Rows from block 7, named by matrix and row number. Rows with one number belong to one channel. Each number is 50 + 15 x the weight over the matrix's rms, rounded and kept within 0 to 99. All counts start at 0.
# convs0: first 3x3 conv (model.blocks.7.convs.0.weight, 144x144x3x3), inputs 98-111, a 3x3 kernel for each
# convs1: second 3x3 conv (model.blocks.7.convs.1.weight, 144x144x3x3, transposed), outputs 98-111, a 3x3 kernel for each
convs0.131:83 58 73 42 28 65 52 58 49 53 32 25 35 56 27 36 59 41 59 54 52 47 52 59 38 50 52 40 67 99 44 45 99 73 46 99 61 60 75 55 56 72 69 51 51 25 20 32 16 38 50 33 14 55 38 51 56 23 32 76 07 25 42 30 40 81 37 33 77 64 47 76 34 38 42 49 35 43 50 28 30 54 30 15 45 44 19 45 70 47 53 73 91 46 72 76 59 50 77 70 62 43 77 70 29 51 35 21 49 57 62 29 46 53 41 20 45 51 26 62 47 38 65 55 22 68
convs1.131:46 57 70 63 54 63 68 42 46 43 50 34 52 17 18 46 00 31 56 39 26 42 46 18 22 44 41 27 26 38 48 55 70 20 39 64 51 37 28 78 53 27 73 56 32 51 37 12 67 49 25 54 36 31 48 46 67 29 43 59 40 43 38 56 63 83 30 54 88 45 54 88 51 62 44 37 64 29 31 50 62 65 66 39 44 50 36 57 41 57 42 64 60 23 65 67 06 68 71 77 55 50 75 00 37 44 15 18 51 61 72 51 59 69 52 50 26 39 40 61 36 54 56 48 56 67
convs0.132:47 55 56 28 39 45 28 43 44 62 52 22 85 66 10 61 60 34 34 48 44 44 63 39 46 53 51 59 74 48 49 74 68 29 72 65 53 66 57 56 51 69 51 61 63 51 38 53 41 35 42 40 40 71 59 57 60 71 67 73 68 41 70 33 61 57 54 52 47 54 27 61 81 55 60 68 35 52 49 95 41 38 38 52 30 45 66 43 32 64 43 52 26 43 28 54 55 37 40 69 59 32 57 48 44 67 35 24 78 67 47 50 63 38 59 59 39 41 33 63 49 45 72 41 67 51
convs1.132:30 37 36 57 49 38 40 28 20 38 46 52 56 45 44 51 39 31 56 71 51 53 70 62 68 81 72 53 56 54 60 51 58 33 36 56 38 32 46 43 18 39 50 21 52 57 37 26 66 40 40 75 35 56 34 65 67 41 69 58 53 51 37 83 62 64 72 58 49 60 65 44 47 64 59 44 35 26 27 31 27 40 41 33 46 46 22 44 42 44 65 51 51 52 44 34 51 39 54 44 29 27 66 40 45 54 49 27 40 42 44 55 44 36 38 19 27 46 45 43 50 39 29 47 48 42
convs0.133:27 34 48 54 40 44 73 46 56 61 78 93 40 39 82 47 26 29 34 36 49 65 60 31 52 34 42 42 49 69 34 16 76 44 62 66 59 57 48 56 42 59 42 55 30 53 40 56 45 49 69 36 44 52 33 25 69 46 50 53 50 39 43 59 55 48 55 37 37 33 49 42 51 51 33 34 74 70 62 66 70 34 35 19 58 46 26 52 45 42 39 67 30 55 66 34 85 52 43 60 76 76 49 57 40 41 35 29 42 46 46 56 62 42 55 81 55 47 44 65 49 71 92 91 91 96
convs1.133:51 47 41 50 42 63 49 46 30 43 37 31 50 34 44 48 47 66 26 46 39 39 72 50 57 46 39 53 54 43 67 70 50 51 45 34 48 40 44 63 53 54 48 54 51 37 29 46 15 41 68 45 64 69 45 63 66 32 53 47 54 46 75 53 53 53 36 46 53 72 49 58 61 54 39 49 41 32 49 75 76 54 64 51 55 63 46 54 61 58 44 51 49 51 55 50 43 36 44 54 43 37 65 53 39 52 66 50 24 46 45 57 63 78 18 49 49 31 34 34 24 28 45 34 29 21
convs0.134:40 60 56 36 35 63 36 45 70 60 54 59 51 56 61 58 44 52 50 47 44 44 42 39 53 44 49 36 41 71 33 32 56 43 38 63 45 48 52 48 49 37 68 50 54 46 42 70 47 43 55 42 48 45 63 64 40 55 27 45 29 84 69 49 54 72 56 70 75 41 46 55 63 54 50 29 15 37 11 32 36 52 38 37 42 34 28 23 35 01 44 48 30 42 34 73 81 67 77 41 54 62 42 32 35 46 32 47 46 45 41 41 59 38 55 56 49 47 38 29 41 24 41 42 36 55
convs1.134:65 46 73 57 49 44 58 41 54 47 52 56 47 63 37 43 61 38 65 58 37 67 63 47 58 66 49 58 58 66 58 53 54 52 52 33 45 44 44 50 62 56 47 54 59 42 40 60 55 64 61 65 63 57 49 65 37 67 56 34 64 56 49 67 44 46 75 67 58 58 66 66 59 49 49 80 54 55 69 52 58 73 54 33 68 55 65 50 66 57 40 29 49 46 00 27 34 19 40 41 48 52 37 37 48 41 49 40 74 62 49 46 51 40 37 30 57 43 35 36 52 42 30 51 56 55
convs0.135:37 45 44 33 18 43 56 46 45 47 38 35 36 62 69 53 55 60 61 53 73 49 54 88 38 46 43 46 45 47 49 71 31 34 64 43 39 67 54 71 55 50 69 47 42 50 56 47 54 52 52 65 56 36 72 43 77 40 21 50 01 70 45 31 68 57 35 25 37 48 14 10 35 78 33 52 36 45 52 61 39 46 68 54 55 39 45 47 51 54 36 43 19 45 37 51 82 55 65 49 30 33 39 85 69 40 26 12 37 51 44 68 53 49 57 69 42 58 36 20 56 60 53 57 64 82
convs1.135:57 29 39 55 48 47 58 62 48 43 44 33 61 36 44 86 76 60 68 68 73 38 70 68 49 41 72 32 44 68 37 70 70 36 29 47 63 42 62 36 46 13 60 45 39 76 54 63 49 55 37 32 49 54 51 76 39 61 56 66 42 53 45 43 58 53 31 31 70 24 06 49 39 70 49 19 19 27 47 67 70 44 45 34 43 44 60 24 23 43 40 17 20 59 59 43 70 55 55 43 28 07 82 65 55 43 56 48 35 69 42 32 40 55 56 35 39 59 42 46 55 59 66 49 59 66
convs0.136:64 65 47 54 49 50 42 27 42 55 37 46 54 57 46 37 50 38 22 35 44 49 48 42 48 36 37 35 36 34 55 39 54 41 68 43 70 49 91 58 62 61 45 57 73 72 29 40 42 29 41 58 61 43 33 44 26 36 19 22 16 23 14 32 32 51 54 53 46 54 53 49 34 32 37 50 57 87 58 75 45 51 64 92 53 46 65 41 17 29 72 10 45 54 52 43 95 71 54 52 55 67 19 62 65 42 78 76 68 41 51 73 65 51 75 77 49 39 13 37 67 39 22 36 25 20
convs1.136:30 23 00 58 45 13 81 57 45 41 41 35 78 52 49 82 55 24 55 73 61 47 97 99 48 50 62 53 68 31 49 71 34 37 67 35 65 24 59 96 59 45 56 24 30 46 42 80 42 38 62 52 56 64 69 67 75 35 25 41 44 11 73 64 58 41 65 50 27 54 55 31 51 19 46 38 52 58 51 41 41 50 69 38 67 74 47 60 61 48 27 36 45 40 40 24 40 31 29 51 43 53 54 59 41 52 54 47 38 15 34 60 44 75 56 79 60 54 21 11 50 54 50 38 52 35
convs0.137:65 42 56 49 63 56 55 30 28 35 65 50 58 39 59 44 65 69 61 39 49 54 50 45 45 51 50 20 32 46 57 48 35 84 68 39 45 47 56 43 42 70 42 42 34 72 89 61 36 50 45 33 50 55 60 16 63 30 37 26 47 38 24 66 68 69 34 68 44 61 51 45 54 34 75 99 65 34 47 68 67 61 58 59 36 28 57 41 29 32 44 52 13 40 52 40 65 55 35 21 25 25 57 40 59 61 61 44 66 48 72 65 56 66 48 37 35 67 24 83 43 36 47 46 17 63
convs1.137:35 37 45 47 41 37 55 51 51 38 43 49 53 56 51 54 39 44 49 38 56 42 45 57 43 57 63 39 51 53 42 55 65 40 52 49 61 52 39 48 51 56 57 43 55 51 23 31 69 60 41 52 55 37 49 62 58 48 43 45 31 40 54 45 46 50 41 53 59 42 51 73 37 30 30 23 60 57 18 49 32 52 51 43 50 23 59 35 45 59 65 67 70 65 62 56 65 38 75 35 57 64 40 50 41 18 48 49 48 55 54 16 18 20 33 61 60 55 52 66 56 43 70 80 62 59
convs0.138:60 43 44 59 50 62 29 14 54 56 49 47 41 35 37 56 51 52 48 39 43 48 29 36 46 47 37 37 44 57 54 49 68 03 50 59 61 36 57 54 49 57 57 35 64 41 37 46 71 70 40 58 50 38 63 22 34 26 36 57 57 53 40 36 67 43 35 81 45 47 75 36 40 43 24 40 47 29 41 47 46 56 22 53 43 33 65 64 24 40 76 51 70 59 50 05 23 59 51 42 49 34 44 52 40 75 62 55 44 50 33 61 56 36 58 58 42 31 59 77 61 53 77 38 00 24
convs1.138:55 58 59 46 54 53 42 45 47 60 63 47 58 64 28 40 29 37 49 46 45 45 26 47 33 32 42 50 74 75 39 70 67 42 55 58 45 37 35 55 46 80 57 43 46 51 58 49 30 56 42 47 63 45 58 51 60 55 48 40 55 74 61 31 32 60 60 59 69 64 54 45 39 28 46 60 55 41 74 52 51 53 32 51 62 43 28 43 37 37 40 42 48 32 38 44 51 27 41 73 51 52 54 62 51 43 41 52 74 78 51 54 71 44 31 40 41 50 58 84 49 51 68 46 45 56
convs0.139:35 25 38 53 44 45 60 39 50 55 59 36 40 49 40 33 61 43 65 58 41 46 70 58 59 57 61 59 53 23 68 69 17 91 56 07 55 41 52 68 57 47 73 52 59 39 19 43 59 25 28 99 56 40 86 79 62 39 75 59 16 54 43 11 17 37 46 35 44 22 32 46 49 50 67 41 42 53 42 30 46 40 76 44 44 47 53 25 43 64 66 59 66 58 41 45 61 44 27 60 75 65 75 53 83 69 65 53 64 70 56 50 76 71 65 91 66 50 52 34 33 42 17 46 56 60
convs1.139:43 40 41 50 71 76 55 61 60 78 72 48 61 49 72 48 21 40 53 74 42 50 74 46 43 49 49 57 21 11 70 53 21 77 50 26 41 56 56 62 53 57 48 41 69 97 96 77 58 77 66 23 34 47 33 51 48 57 59 31 69 46 37 48 45 57 27 38 41 47 87 47 44 34 50 44 61 51 44 30 38 34 47 47 18 19 23 44 50 61 62 73 57 44 59 56 63 75 48 68 77 39 42 57 69 48 14 42 57 36 33 62 52 52 23 42 54 51 33 51 50 51 68 44 51 52
convs0.140:65 53 47 41 43 46 57 45 39 60 57 40 58 87 47 46 46 52 35 27 62 45 37 62 41 38 53 62 60 58 35 50 60 51 56 61 24 54 51 43 53 69 41 32 32 25 63 52 41 50 48 51 63 43 55 69 85 44 99 99 68 87 96 31 59 37 51 56 40 47 55 50 62 41 38 62 36 62 46 77 90 63 31 39 42 25 23 57 32 39 54 51 63 47 45 61 21 49 76 62 59 37 76 47 30 48 48 24 53 63 68 55 35 55 17 33 55 39 43 46 31 35 64 50 38 72
convs1.140:47 44 62 61 54 42 54 41 63 43 48 72 72 73 74 65 52 67 83 68 49 67 87 52 73 53 56 54 54 55 39 21 72 45 23 58 72 62 49 70 57 67 67 41 50 28 39 53 51 41 39 42 41 45 56 27 35 59 48 51 56 44 42 45 61 68 56 66 80 11 46 78 51 46 27 33 46 63 48 22 33 62 54 51 65 40 48 60 52 77 46 40 64 45 33 46 39 20 38 51 66 47 33 58 57 32 55 60 45 45 44 22 45 46 50 57 66 56 37 69 62 51 74 72 56 70
convs0.141:32 73 59 23 45 29 42 43 41 45 42 34 52 62 39 51 16 31 51 33 48 37 34 54 34 37 54 47 37 31 49 38 20 37 44 35 55 58 61 43 36 74 57 77 67 13 20 25 36 11 39 65 89 73 63 58 51 53 65 36 69 51 45 51 65 51 67 62 49 43 50 41 61 45 46 61 94 86 73 54 69 43 69 61 63 60 73 26 83 68 23 38 41 75 72 76 50 56 60 54 57 53 42 48 68 32 27 47 63 41 51 36 66 52 65 50 44 38 49 35 53 57 49 42 53 29
convs1.141:51 40 33 42 50 54 82 67 58 39 36 41 45 44 75 64 73 71 38 47 65 39 48 72 52 60 66 68 55 40 64 70 70 73 53 50 48 46 41 88 74 74 28 24 24 56 90 56 47 65 50 42 43 44 44 35 71 35 54 59 24 36 50 48 58 55 44 59 57 41 64 61 47 29 32 52 35 61 49 41 50 42 33 47 36 62 38 73 72 64 49 42 49 29 33 52 46 37 46 59 18 35 42 28 39 42 41 37 43 24 31 40 29 31 62 50 61 59 39 40 62 52 58 57 45 45
convs0.142:49 59 63 40 47 46 40 39 31 60 27 43 69 34 52 60 75 62 54 79 61 45 57 66 65 84 58 62 58 57 59 47 51 57 57 70 55 44 36 51 62 54 49 76 67 32 34 40 31 39 27 48 66 61 46 24 70 24 44 56 75 60 29 29 46 30 64 40 27 52 16 32 60 27 37 70 40 43 13 43 71 54 74 75 44 44 52 47 00 10 64 62 49 57 56 17 56 30 24 47 79 57 56 75 56 67 81 92 56 54 56 46 57 51 36 67 51 65 42 56 55 22 41 34 51 36
convs1.142:60 36 56 46 52 46 53 66 44 57 65 46 56 52 44 47 45 51 36 33 40 31 65 55 33 58 33 46 42 60 60 52 70 85 76 38 41 39 56 24 60 43 36 50 51 66 33 52 54 50 58 49 48 50 39 48 43 36 22 60 69 41 36 39 39 62 46 33 45 72 47 33 43 22 31 54 33 53 30 51 49 41 44 50 34 26 36 43 22 39 50 35 37 49 59 63 70 67 77 77 67 61 69 54 45 45 61 46 51 38 46 51 36 46 47 54 60 47 37 36 36 43 20 56 31 33
convs0.143:43 30 51 46 46 28 51 40 38 29 10 29 73 44 35 66 52 36 29 47 55 52 45 34 51 61 49 59 53 58 50 41 57 29 42 26 54 49 47 58 50 36 51 46 40 60 86 93 35 29 45 31 29 34 53 67 84 41 72 87 41 46 63 53 55 63 38 35 61 40 29 63 32 31 40 50 58 60 58 62 68 43 43 37 42 52 43 68 65 41 67 53 91 57 24 34 41 25 37 28 23 07 50 49 18 64 55 40 47 42 32 39 33 40 39 45 39 61 83 84 23 40 48 44 41 63
convs1.143:62 61 38 86 50 29 75 86 58 44 30 38 53 42 54 35 45 68 10 35 38 38 34 62 43 30 40 45 51 46 65 63 51 45 23 38 99 80 71 58 54 29 71 73 60 21 37 13 55 36 33 76 51 35 32 29 41 60 57 31 84 42 64 80 76 76 47 46 75 34 39 55 23 36 48 24 28 45 53 54 28 94 51 57 73 99 75 81 80 64 40 23 28 67 44 59 68 63 39 61 58 36 44 62 62 69 86 77 38 34 40 26 65 28 52 50 63 51 62 61 15 45 61 38 47 28