A small self-supervised image encoder, trained from scratch: arch resnet, 11.5 epochs.
Rows from block 7 of a small self-supervised image encoder, named by matrix and row number. Rows with one number belong to one channel. Each number is 500 + 40 x the weight over its row's rms, rounded and kept within 0 to 999. All counts start at 0. Numbers have three digits each.
After each channel's rows are labels from the 100 images, of 14976, where the channel reaches its highest value: "top examples" is what is common among them. Only what is clearly more common there than usual is listed. The data: stained colorectal tissue patches (NCT-CRC-HE-100K).
# convs0: first 3x3 conv (model.blocks.7.convs.0.weight, 144x144x3x3, each kernel summed), inputs 0-143
# convs1: second 3x3 conv (model.blocks.7.convs.1.weight, 144x144x3x3, transposed, each kernel summed), outputs 0-143

convs0.20:501510510469503502472508560489440500529520443451505480452425520376490499529596523456495447477462382451522504452498453559449455466502475522496457557445497508458466490512518493521435508490503426468514462491487462436507410455473483502457509496563462505603522415494541518503501534424537536450499538526524470562449475457525464453556468547458521514480552508472437461515521488457520443538511475482519496422476467484525523557487489504543527
convs1.20:558505471508456533563475474529458519527500544585495507555510446534491464520483535527552536464486460495526585455497477409517503483444442452537474419498480445383491499472491627476494502461513506522493547476477510488535497457504532523520553522504487476478478492561464482463409482439513551502557510513548528432470490454412537503509485475484499476505523440477501495482504442561489510522417407461509500478504501503430453406496558462514478
top examples: tissue: normal colon mucosa

convs0.21:501485458484545589519543531479477490447550528477543447589518519512495472533571562478547452590499500412497510547540537428520517533507475521480453538464475475514578445551520474516522493493438501538571508465476490571513553445511535531511505534468529569475525479458464486553538447477488511531484513505452536535471534547473502512570507505438544524528591517458478551552450479459431453511508537534513422490512458492477513554536610456480484
convs1.21:473521459573567501534469474464529432489530466510517524467452517532489490580506450502505552476505458568418494420474492473531462478474502518530512496547429602443528479495513486533514531525586466488517454580527506529558501597540483474521507510541514505493535469482512496476496540501503455528566497519515455450505628497498474539495501547474485521491435506569554506539421495495552479495485549458448561415536496538498471539426441538552532
top examples: tissue: tumour epithelium; tissue: normal colon mucosa

convs0.73:436568473492489550518471522497446546487478582554488515468481501536464483525513477526516534488413468490446420508428423474424527476508437501538517453467566451442526606421487509502479428521525484496493492493496541523458531509493504528628496527457473472474479519437485515439510453475437481485501387493490468424497473495517556550549500546443483471470454502451532456475463501521508513424497540464489499459505489451456508469519493520447459
convs1.73:502552462479449532523578522495492498533498554523470443505523443494485466412433538492497537500476523533479503455538484479473482555502466495466462426560501470459478451509539545509490518547488496552507549464546492500497456483478451432534469459467479581464475518509549522511494545524426536554482548502550561415572561493636463487491511477442456485432476454533546522490416476561486507440461459437485546544489510527474563458533452497515549
top examples: tissue: tumour epithelium

convs0.16:507514522510547512579505528484474539512476528503489469461520504574455464484486570586484465503485474484571467522527531467521468419505624488461497487445546494478494564510482497501441452474533472504547477476504515529537498440531444529569481557480485511485487464418532550544446513542462396467511429529531529545489496410502508433444497533452465466500533521475483479521538435432460545502477505534483469422483545591578462508487456514454492
convs1.16:469454475425518539501496496521540437508521449493493495493513477503477475440513500458526469437477464516461459537472454406620467491505509562506473493507383520570498534509492468479474519458496478483513553458479511525463523560481500534484549461518578540500502504437474477535476592510573517491442545503550506572490530550585487544457449497514488498403499559493548427529532489452616499487519519524471427479460480464456523471536485486477528
top examples: tissue: adipose tissue

convs0.10:429464410494489451517476474471450441483429537537520478568524530454475467538480530506532521555490540528420542520453526521512538541441551497481495456515488480520509531465545482456611483568574481515522516519498469515446514478534553515459594455520463535462485512510449478486457550480520476538487492534416482546540519429544451588562524498458458556488516511490540479491588514452465510466495533429531503538469561572461446461502457503507530
convs1.10:500528444433488492506521556513541490522500467562494572485456504545455475461531454457489525460480480518514509482558505539457509401553524530527525471545452430444452467472601530530448512434430526482522462486494500531488558519490492475485493417475430590538554541443533553480439496431518461500495507470444505540524500528493515506467472512459486504496531491452395470525478462484397469523552520464480512489470376495493506546483460483442513
top examples: tissue: tumour epithelium

convs0.55:543502436449442516480533545477461525512417546522485512557575443486480460420440510496479462506481529483485495484553491529511499499467478531445390416505590442459514481500431480487525529499531450545509480442508527533505495475549489521508452484450473477513458464542518534538564509528492526472508476445520473381527451452525443516418588497515501484555472511504512554477485464577433522420490488485466514527511473514479561443582517482485514
convs1.55:435529564509500549501464483461487507469570530452504476508471492446451498526465491518491494430562489430523517543415569484536560418579506508492471441466579512496529570495466522483497452463542535558457486483484451510461476451467504501500474430439431483502482538501414471551472528537525530501485502490532509502443554509509525477451496471415470523512515473497488450487503480460500479505506464462458475438514554465448480547606503623488418
top examples: tissue: lymphocytes

convs0.64:475451475488492479567485444516457580540477493483470502471458498478526471542437537550501521420462475444518528519598496434543506475490520467498507456439523599369494517472483569542472529437428458507487487494483551529541480428543495519484552486526488499414535478548465510450588498514511497466531510538526502461508475499451501547482497580501536564474583539469500501492474446514431496491489506506523476461532469455550532419502421477500487
convs1.64:493464451473454560494537488450507542444556566480525485473483459546504514475475505498524533470479563418511581554489490389521575511532437495518506528465421452492533447464467546535535519604469496442428434481490460477590458577519482496552503546512484507483552513484503475497486475493476515484602428517530524493466499495484534492450494503503453547547543528540477487486471502549466493506458527571551439466481493513448439435490556510510557
top examples: tissue: lymphocytes

convs0.61:447535437502509512496471488449463490421527467478478476492487466495500431469507434476453486558460477472481476446430530505429488451463472556516507402501459498456485414525446515476556462508449504487518436513490467448454501548513466407495431471448468448470500458447425493500459477405481477477524457542448513488507475564463439492450440515485475532510449480485470490505424477455455474507478526489514526437560435469421445505487472457569501
convs1.61:483459464549516539555502454494476537466547455501497478542529483535482526498467557539469522454488516489536522456484517542470505505483511521540526449505480514440520486523441492501547552498432500523489474524456500461517526500561534556562511505454572444514392478520496620535526423430490570517510515509515568501531511531405507487482540452503579464441467592467505445524482524492526545478483522514564516493495594598511525444495478463600517
top examples: tissue: tumour epithelium

convs0.15:524515574519515437510440497527487515417492465476508495531504559546463435537493560603503516506471508500483462547462531481394543499546521486511465447442539520432438563510484496522407438450493442484490450526516583579542493459485511510517506451510497457469455469532480478514487505452523570427489493572513458490507464522478609510484531531490475477517516548497533459470455460539481484525474461488575543464497451484432575469541496448534512
convs1.15:484538520477463560518535555527461565476573516495510475534545505473449449497504493499513512507416549556510469545515535510504536492517557560529475504394544466489521511537519515580456520461509432563530505484550481513485472452569462577515449480538531455482509537457516493509486562587481534508496576557556487474467500540508598480501531575418557573465542536494432545522517468495465469497564414444480532539480473475539488537478469500504536
top examples: tissue: lymphocytes

convs0.14:481524475454410496479448531452581425441429450478453513538544454448532506450493460473493514533468538484488546489475467479464545539473480539477419520591524491495573474511532445528601466503491467524571488520488429439535522445511490504466503419573545496541531511444466477456462536457488546533469483515491565495521437584502441463484529470459536501444465462520520501518538491476452472529463571527524507416462525470525473549506515498491464
convs1.14:489469527484496520509570538502513494503484554584546571519522540535472481449449488474512492412539483544480470565520457481531419445467523564465539481502501526516483540544477544485482561461484499510440534591445537530402473480511548428500523560505492492556504516477542468501480518455511580402519543517539556490475569581534555471441422484490524497538517512477526477500471516555452535466548551536555483509488460502467528441469570482500567
top examples: tissue: tumour epithelium; tissue: normal colon mucosa

convs0.53:524516502513486485493570551476556445464502463583517489593473467526556446449499477519482525571469498430536480466443486443453531563487459532451461514551475571439456528536479469482603548461491529543556518531511512498500483524466467502552472486496530530506427497507455487493497497552483568504496474473443504475524572544488450555460542443468477509567388521506481494504468463464534501490525515564451454553549503401426472460482467522521525
convs1.53:487462426553473536540504522556523471507520483446564465496422485594470499443464485513527588515457480541522463445461542489493467496525503516489451507550490485457605508438492418509520544453500518485490518487558491494515471547502531559472498453588428457479452539413456531511545538542529550474488489527547506484472526459533431450493459517497544584515534484427477510479449596476563523452522530479511430488476444535437499502483503498487538
top examples: tissue: tumour epithelium

convs0.47:491504450480445482517511483413520538555459499472479439509593471486492442470514440519510409527504486468462527519488457472543437562489534584512478461535467504488470500494457480515588480500478578542526516456545553479528460517544502507520517476432477490525515514420469516482516468462525446596441424476494472415501513529548497612455506473515487483554444514522548519475517477526468466492470490425520541572470507403567536469457511483510509
convs1.47:579467523480522508514485468544452519522503442390448507489469535497439500526456463519509477510490513471490511466507461547441596514446462503539544507546447461571521417511523512489497425501491488506452552465466407545490471495449506490501501499459582460482499561574482509581531523463503429527497491576553573536486469524463453593508497484371505469487487512488556444578528488536450496478490517515479453548521528490524455492490510506524479
top examples: tissue: tumour epithelium

convs0.122:489465500472496507501481478454534503539511474488465552491494435440530521449477447393515423515484452499475551549479452549542405437492445467577439511451482529490489456499471508446469507519476420506512440470489441466502442453488504506469451526424528446461481471441436461521547513402455438499429449508490494441497462485475496556483550494548478517527500476444511493502480513512434460466486509459438488412505505520601467450485487473460489
convs1.122:535465518530486463543469518542521476483511461499497445546471468508480430518451517504521526487510507473489564492573501473540479532422525510450523538501458568470477478596460501516494481434484510497544466438425488493543496518487481523456582532454563475443420441581498547537511448419521526529507471476540475465546495564402468532462506496529479472433509510476498553483552542536539469525452485545604429553521527469516525524447569503538437
top examples: tissue: adipose tissue; tissue: mucus

convs0.86:494530468534530485442522512478575456533486432489531499582473565455537517562579493578462523559522485444515539523496527473441547574536495479474462524506493523460567540469428487487460473485506505491577463522527468510479477617499450478479493451587487517487553482468515480488493516604560512447491560489475557499531535502513476468557551545449552501451525440527485519539496604546488456559548479561507438485480512499487455482534513488478505
convs1.86:486531537458388445526468481523457494488515555469458472472503421468505436527426470459540533489512518455565438453490516427490517509442492493534501523504519452434484438528556527490514530447467445558477532477594481447529537435550477395463516570461541461485517498482479428437503475544536455522512519460480455462458509439478520492517458480496512495619459510473531522521508431409483452479471508491518456482500501471522511455522474512553479
top examples: tissue: tumour epithelium; tissue: adipose tissue

convs0.35:467384489485515515543512448500485515496551479529460578494476494512532488401489457494465523491440541556470502512508539516464424501472496477441470467545541463456557502488548426507540455487479399480513553521443438532496480515511488465481490462439572481436487468428487504439431579504541519533505541492456529466554506563437558490456514479422588455499518515473487544551486537557513525525473534512515496494467482478501396537491546535502523
convs1.35:485507440519494474482474528475561476461503477525582435541509509532441477532550484477471490466436570487451503506484445435501470538544518518474496507575481533584508528476529507535565632499469498545479454504568512458535516520502486594480496477515450444517459568457527529446541471525565486514487475557487505522449537510480517543502486536527389473506500482426502509463425549478471502620539531498526493490541464538446548513533477478457550
top examples: tissue: normal colon mucosa

convs0.95:573497567473546484509450539486522452428472518527481475504434435459553473498462425529519509498483526474500527486444530543519501481547575595524434523538519511446499529491477421541502503460492405472494506530582501461467457508543494501474510537477549514570493511473489498481491522518512551533539491451466481529511452620451414440517549415452525470517474467560485494492492566430521539490526556449491471477485536581503494511493488445457437
convs1.95:521462528479474546489481468579462501486474486488543484494463485492518486468428445485476538505553468493572475524580521524551432497482479552486466539557521469509485514563551435433524425450519503599527504547529528453502489424501506478481473541530528498494452484472477471588503434525484541515501500450570494472624494532553523489446467467592455569513539491468509506482471492537541495551489504545556495492535472512605549467502597516503494
top examples: tissue: tumour epithelium; tissue: normal colon mucosa

convs0.52:509519449481482472498536480454443487463476479480512483576444525479516437532498485565506478484483505453560486498488453447509482590418422498349448519477465494541450482509536506501523537474489429542506487493487493537461506503540510497468556469555535486526534456566499437476533513534547530488482513443483489483500502521547451642543511511528419515518483500516452503563497514493459487634512535422494456483514492458495504516560460473471477
convs1.52:555515431473516495485420496590521533477606496493517514505500567500507494436537484390504505466469464470523552446505409503502425494484449537449502565501543508529425432475583479501515544453492465479455516466548497501478478447480469454496525497482530486532554488496532490418493534504467540511522528560510473534470506538441624468529504482471481522519484536467509512533581499475438490587541520495456433475459496514438485488490461479439475
top examples: tissue: normal colon mucosa

convs0.62:494464413495483467532536471529434488486444506506467461573544435508490523479351504462490468523503475535458509473511549498552449526434547488436512504553511473544466497460440493499541456508443436530455484450496576593482543544523496488497524466523438463431456439488522572505459504513479515449529480528517478554471503471503414491455547500474466508482461523452456477444536513520474557487433516441552507483518443576462505455532507523561528
convs1.62:473480513515526448534488469547507492438519416529449483486493525501503526409425474547476467454564438526502557513525463463483482495511494511493463471520497473464560550573501563560546503504481488521464556468531503468474501515478552555478543496513514482474513525488458442582585519496497538494539486528517542550497405471590448465500530469487496519499559430471519556509559502453484449484486515518492523505557513418442455485662478527450482
top examples: tissue: lymphocytes

convs0.18:487500454524570515458495491516562504552572476438477508498543525523520494529515539502493490500495452468467505505477550475545466555462466499424475476480490479539512476515469561482520500468475442448477495494526562498518500643569486545456524481510495598518548472570507465458495530537558526518501569549516492536564605492575545554470517539611492539558506475533494456466554521521524492504576505479492498518540461562466590533504520472496565
convs1.18:506483500533462511505462501466475500484534518457544509507445509486499512560462420462448515517531606517491455496446501509419518540458484493547461535447433527514508518474404462545453510521516471450529502526505472533556482462545513481462460517476529463519521486499434509513519460508396480509508469414509429514454419453471543492478533486456528515442409531485442551508419489423484455442491495458443494551548446408499415520503449527505497
top examples: tissue: tumour epithelium; tissue: normal colon mucosa

convs0.118:533418434460461492481506473489453505494489457479587493517395488471488497529472428468537517433468472531530476495498468481438527533503505598444469479507486453576457482500520425458439492501472485520522477509577463477462524509527525501491546489488542530514467466503472514455502478537512529511461538490555465493492473703483448521511434507530553495503484494524469503519516554546547518535475504561534521488489444519478528603489488481570470
convs1.118:465483437453500515492484495486469538410456484487497521510494561543503461458571595462521488524539501468512574513450589503557497509536536502515521448493521424547557487538530539507485498486454515473510530532508492462453454484515528439388515459487524486568513543514482562472522530509562492528515531452486532495492531496451540499440424440487457463595519469490453465559399443543401532505545539467506553536484498449483466563503464468485491
top examples: tissue: tumour epithelium

convs0.34:464510471503461508572469519537444445474477534479531479466491537433492455451506519444466507452534510534474481498430501571483484533468482519535452516505613453454561437493487576515450449554507479523452526478453500517476502538577576492493527444537482473441466514457481546534479514451494535469551431544443510506493482534508529525555509501518431555478537533510551449471548520551552562472504531476583520404513462509416564485580490521485473
convs1.34:478505519461625484461485500531472501443412453560538492543508530420461494500518501536501492421492440522479475566503540406503527506529506541493533519451410559573495544498528449508454532426540519560523493541483455533465446521424437522463465535526523506463464520470534558543482452492452498450506559484461441523542453534518462547561561544462417453487584496530495529497500498474476520553515512487564516532502460520515491500511469492497557
top examples: tissue: lymphocytes

convs0.36:499577539500530406503540498508495438445474477546512492485532485573520488487496462530518469564517472494475552492475459520551508556454465509456536479561570483527512586423528493504652432535491578534474512481523494480502506530512489486507545507388472537458507566464503474501544520493499548551477471453391443507559506465520462528492551492433553540467443480505481430460530501502516534515473532510458464538536484518487443487525542492554528
convs1.36:511527499459412460423485540541408464475524502481522484493456477535512516447476521477505516565472420495540550488529473583469523480480499485396501564476447447505486482522511559518457495404522484547431543451494470455469400466524528520486462482548473460469496532564477486518491514556460533483519451539539571546523442489537478488484445471396449563477494508493525505509504522502487519540556406491429491517515477424508527459532530488456531
top examples: tissue: tumour epithelium; tissue: lymphocytes

convs0.40:501572475500489498520526468428449483425479482461473550515545426467487514433470477454457524509506523424565524499480472523478487401463514548591445457473520497470507471497503519496507532544502526455487480543548513515507520479530479381506476535464537418495423444370488465524503507364557499564494453471507510535492454503500451476471456501482479491504463488516523463498448513542419476473457491531440508440504443513484463509507476494463532
convs1.40:597467517514516505519524502483521490466432530500566442540525487463499465532461468566521416523485494514494526573492557508506545492488503507534486456545490497474522536572377535451621472441453484513502487454426504517525426515458481569512506489463534488514481487520526521549466586401450514424547514565518499511444519509468501517505529492542490529422508526526504481513536545536558475547483501524446553489559519526479551445449536505562460
top examples: tissue: tumour epithelium

convs0.6:433449517507480475407584446494523462485459511515525545499422504514540500481483537438489472521462436527431505520454463489494472474511463497474549514511376436531502462478556507515552517476475565491513517516457463538409480499495476505500444485502507572419509595447433480463481477486448469486438506445483508485498494482479491449534503458474565500437464433470459486539460483411498460557502474460505478503513497550536491428490571519575544
convs1.6:446558496462510459477469544451522439486436476452529480571531495570403473395534551514473519461460462487569542458506568557527480477525515540464565526490474449516494477538531515595442470506569499491484487483466452500514481492508522505456513429462468478461507486558523492554516496448543460468509447556491497499552477551455502436506517506486487574546544545524496480459520489508477558545498494552539459495437392534512545482489417474521570
top examples: tissue: tumour epithelium

convs0.27:569492518503472522530506582560546497517465463467514459529380548473491487468514547508502483488527490445495553493493550463488532501585418465457521559539493489406486416610467474465529509510542505533534530482493513565564521433478442494513468468576487490548491497475407615512483479508486513490531518511555497441494465567519531508504465488544489517530563520486494493529464489449492492520534498521503537551526461455479540449470493464414435
convs1.27:428400447525580575505456479504494568493501514417497549468499510565541458503485481512485493490488557538501500524478428511515535514502477462482482571481550567551551526470511464522522487551635499479533449528456508511538421460501513501548501542522462518436478552445531455548495482445499444534520485483473475479511522517525529513510557559472508512458497458453547515550495489565502564587466541541549503469520500530568558458470443576507481
top examples: tissue: tumour epithelium; tissue: normal colon mucosa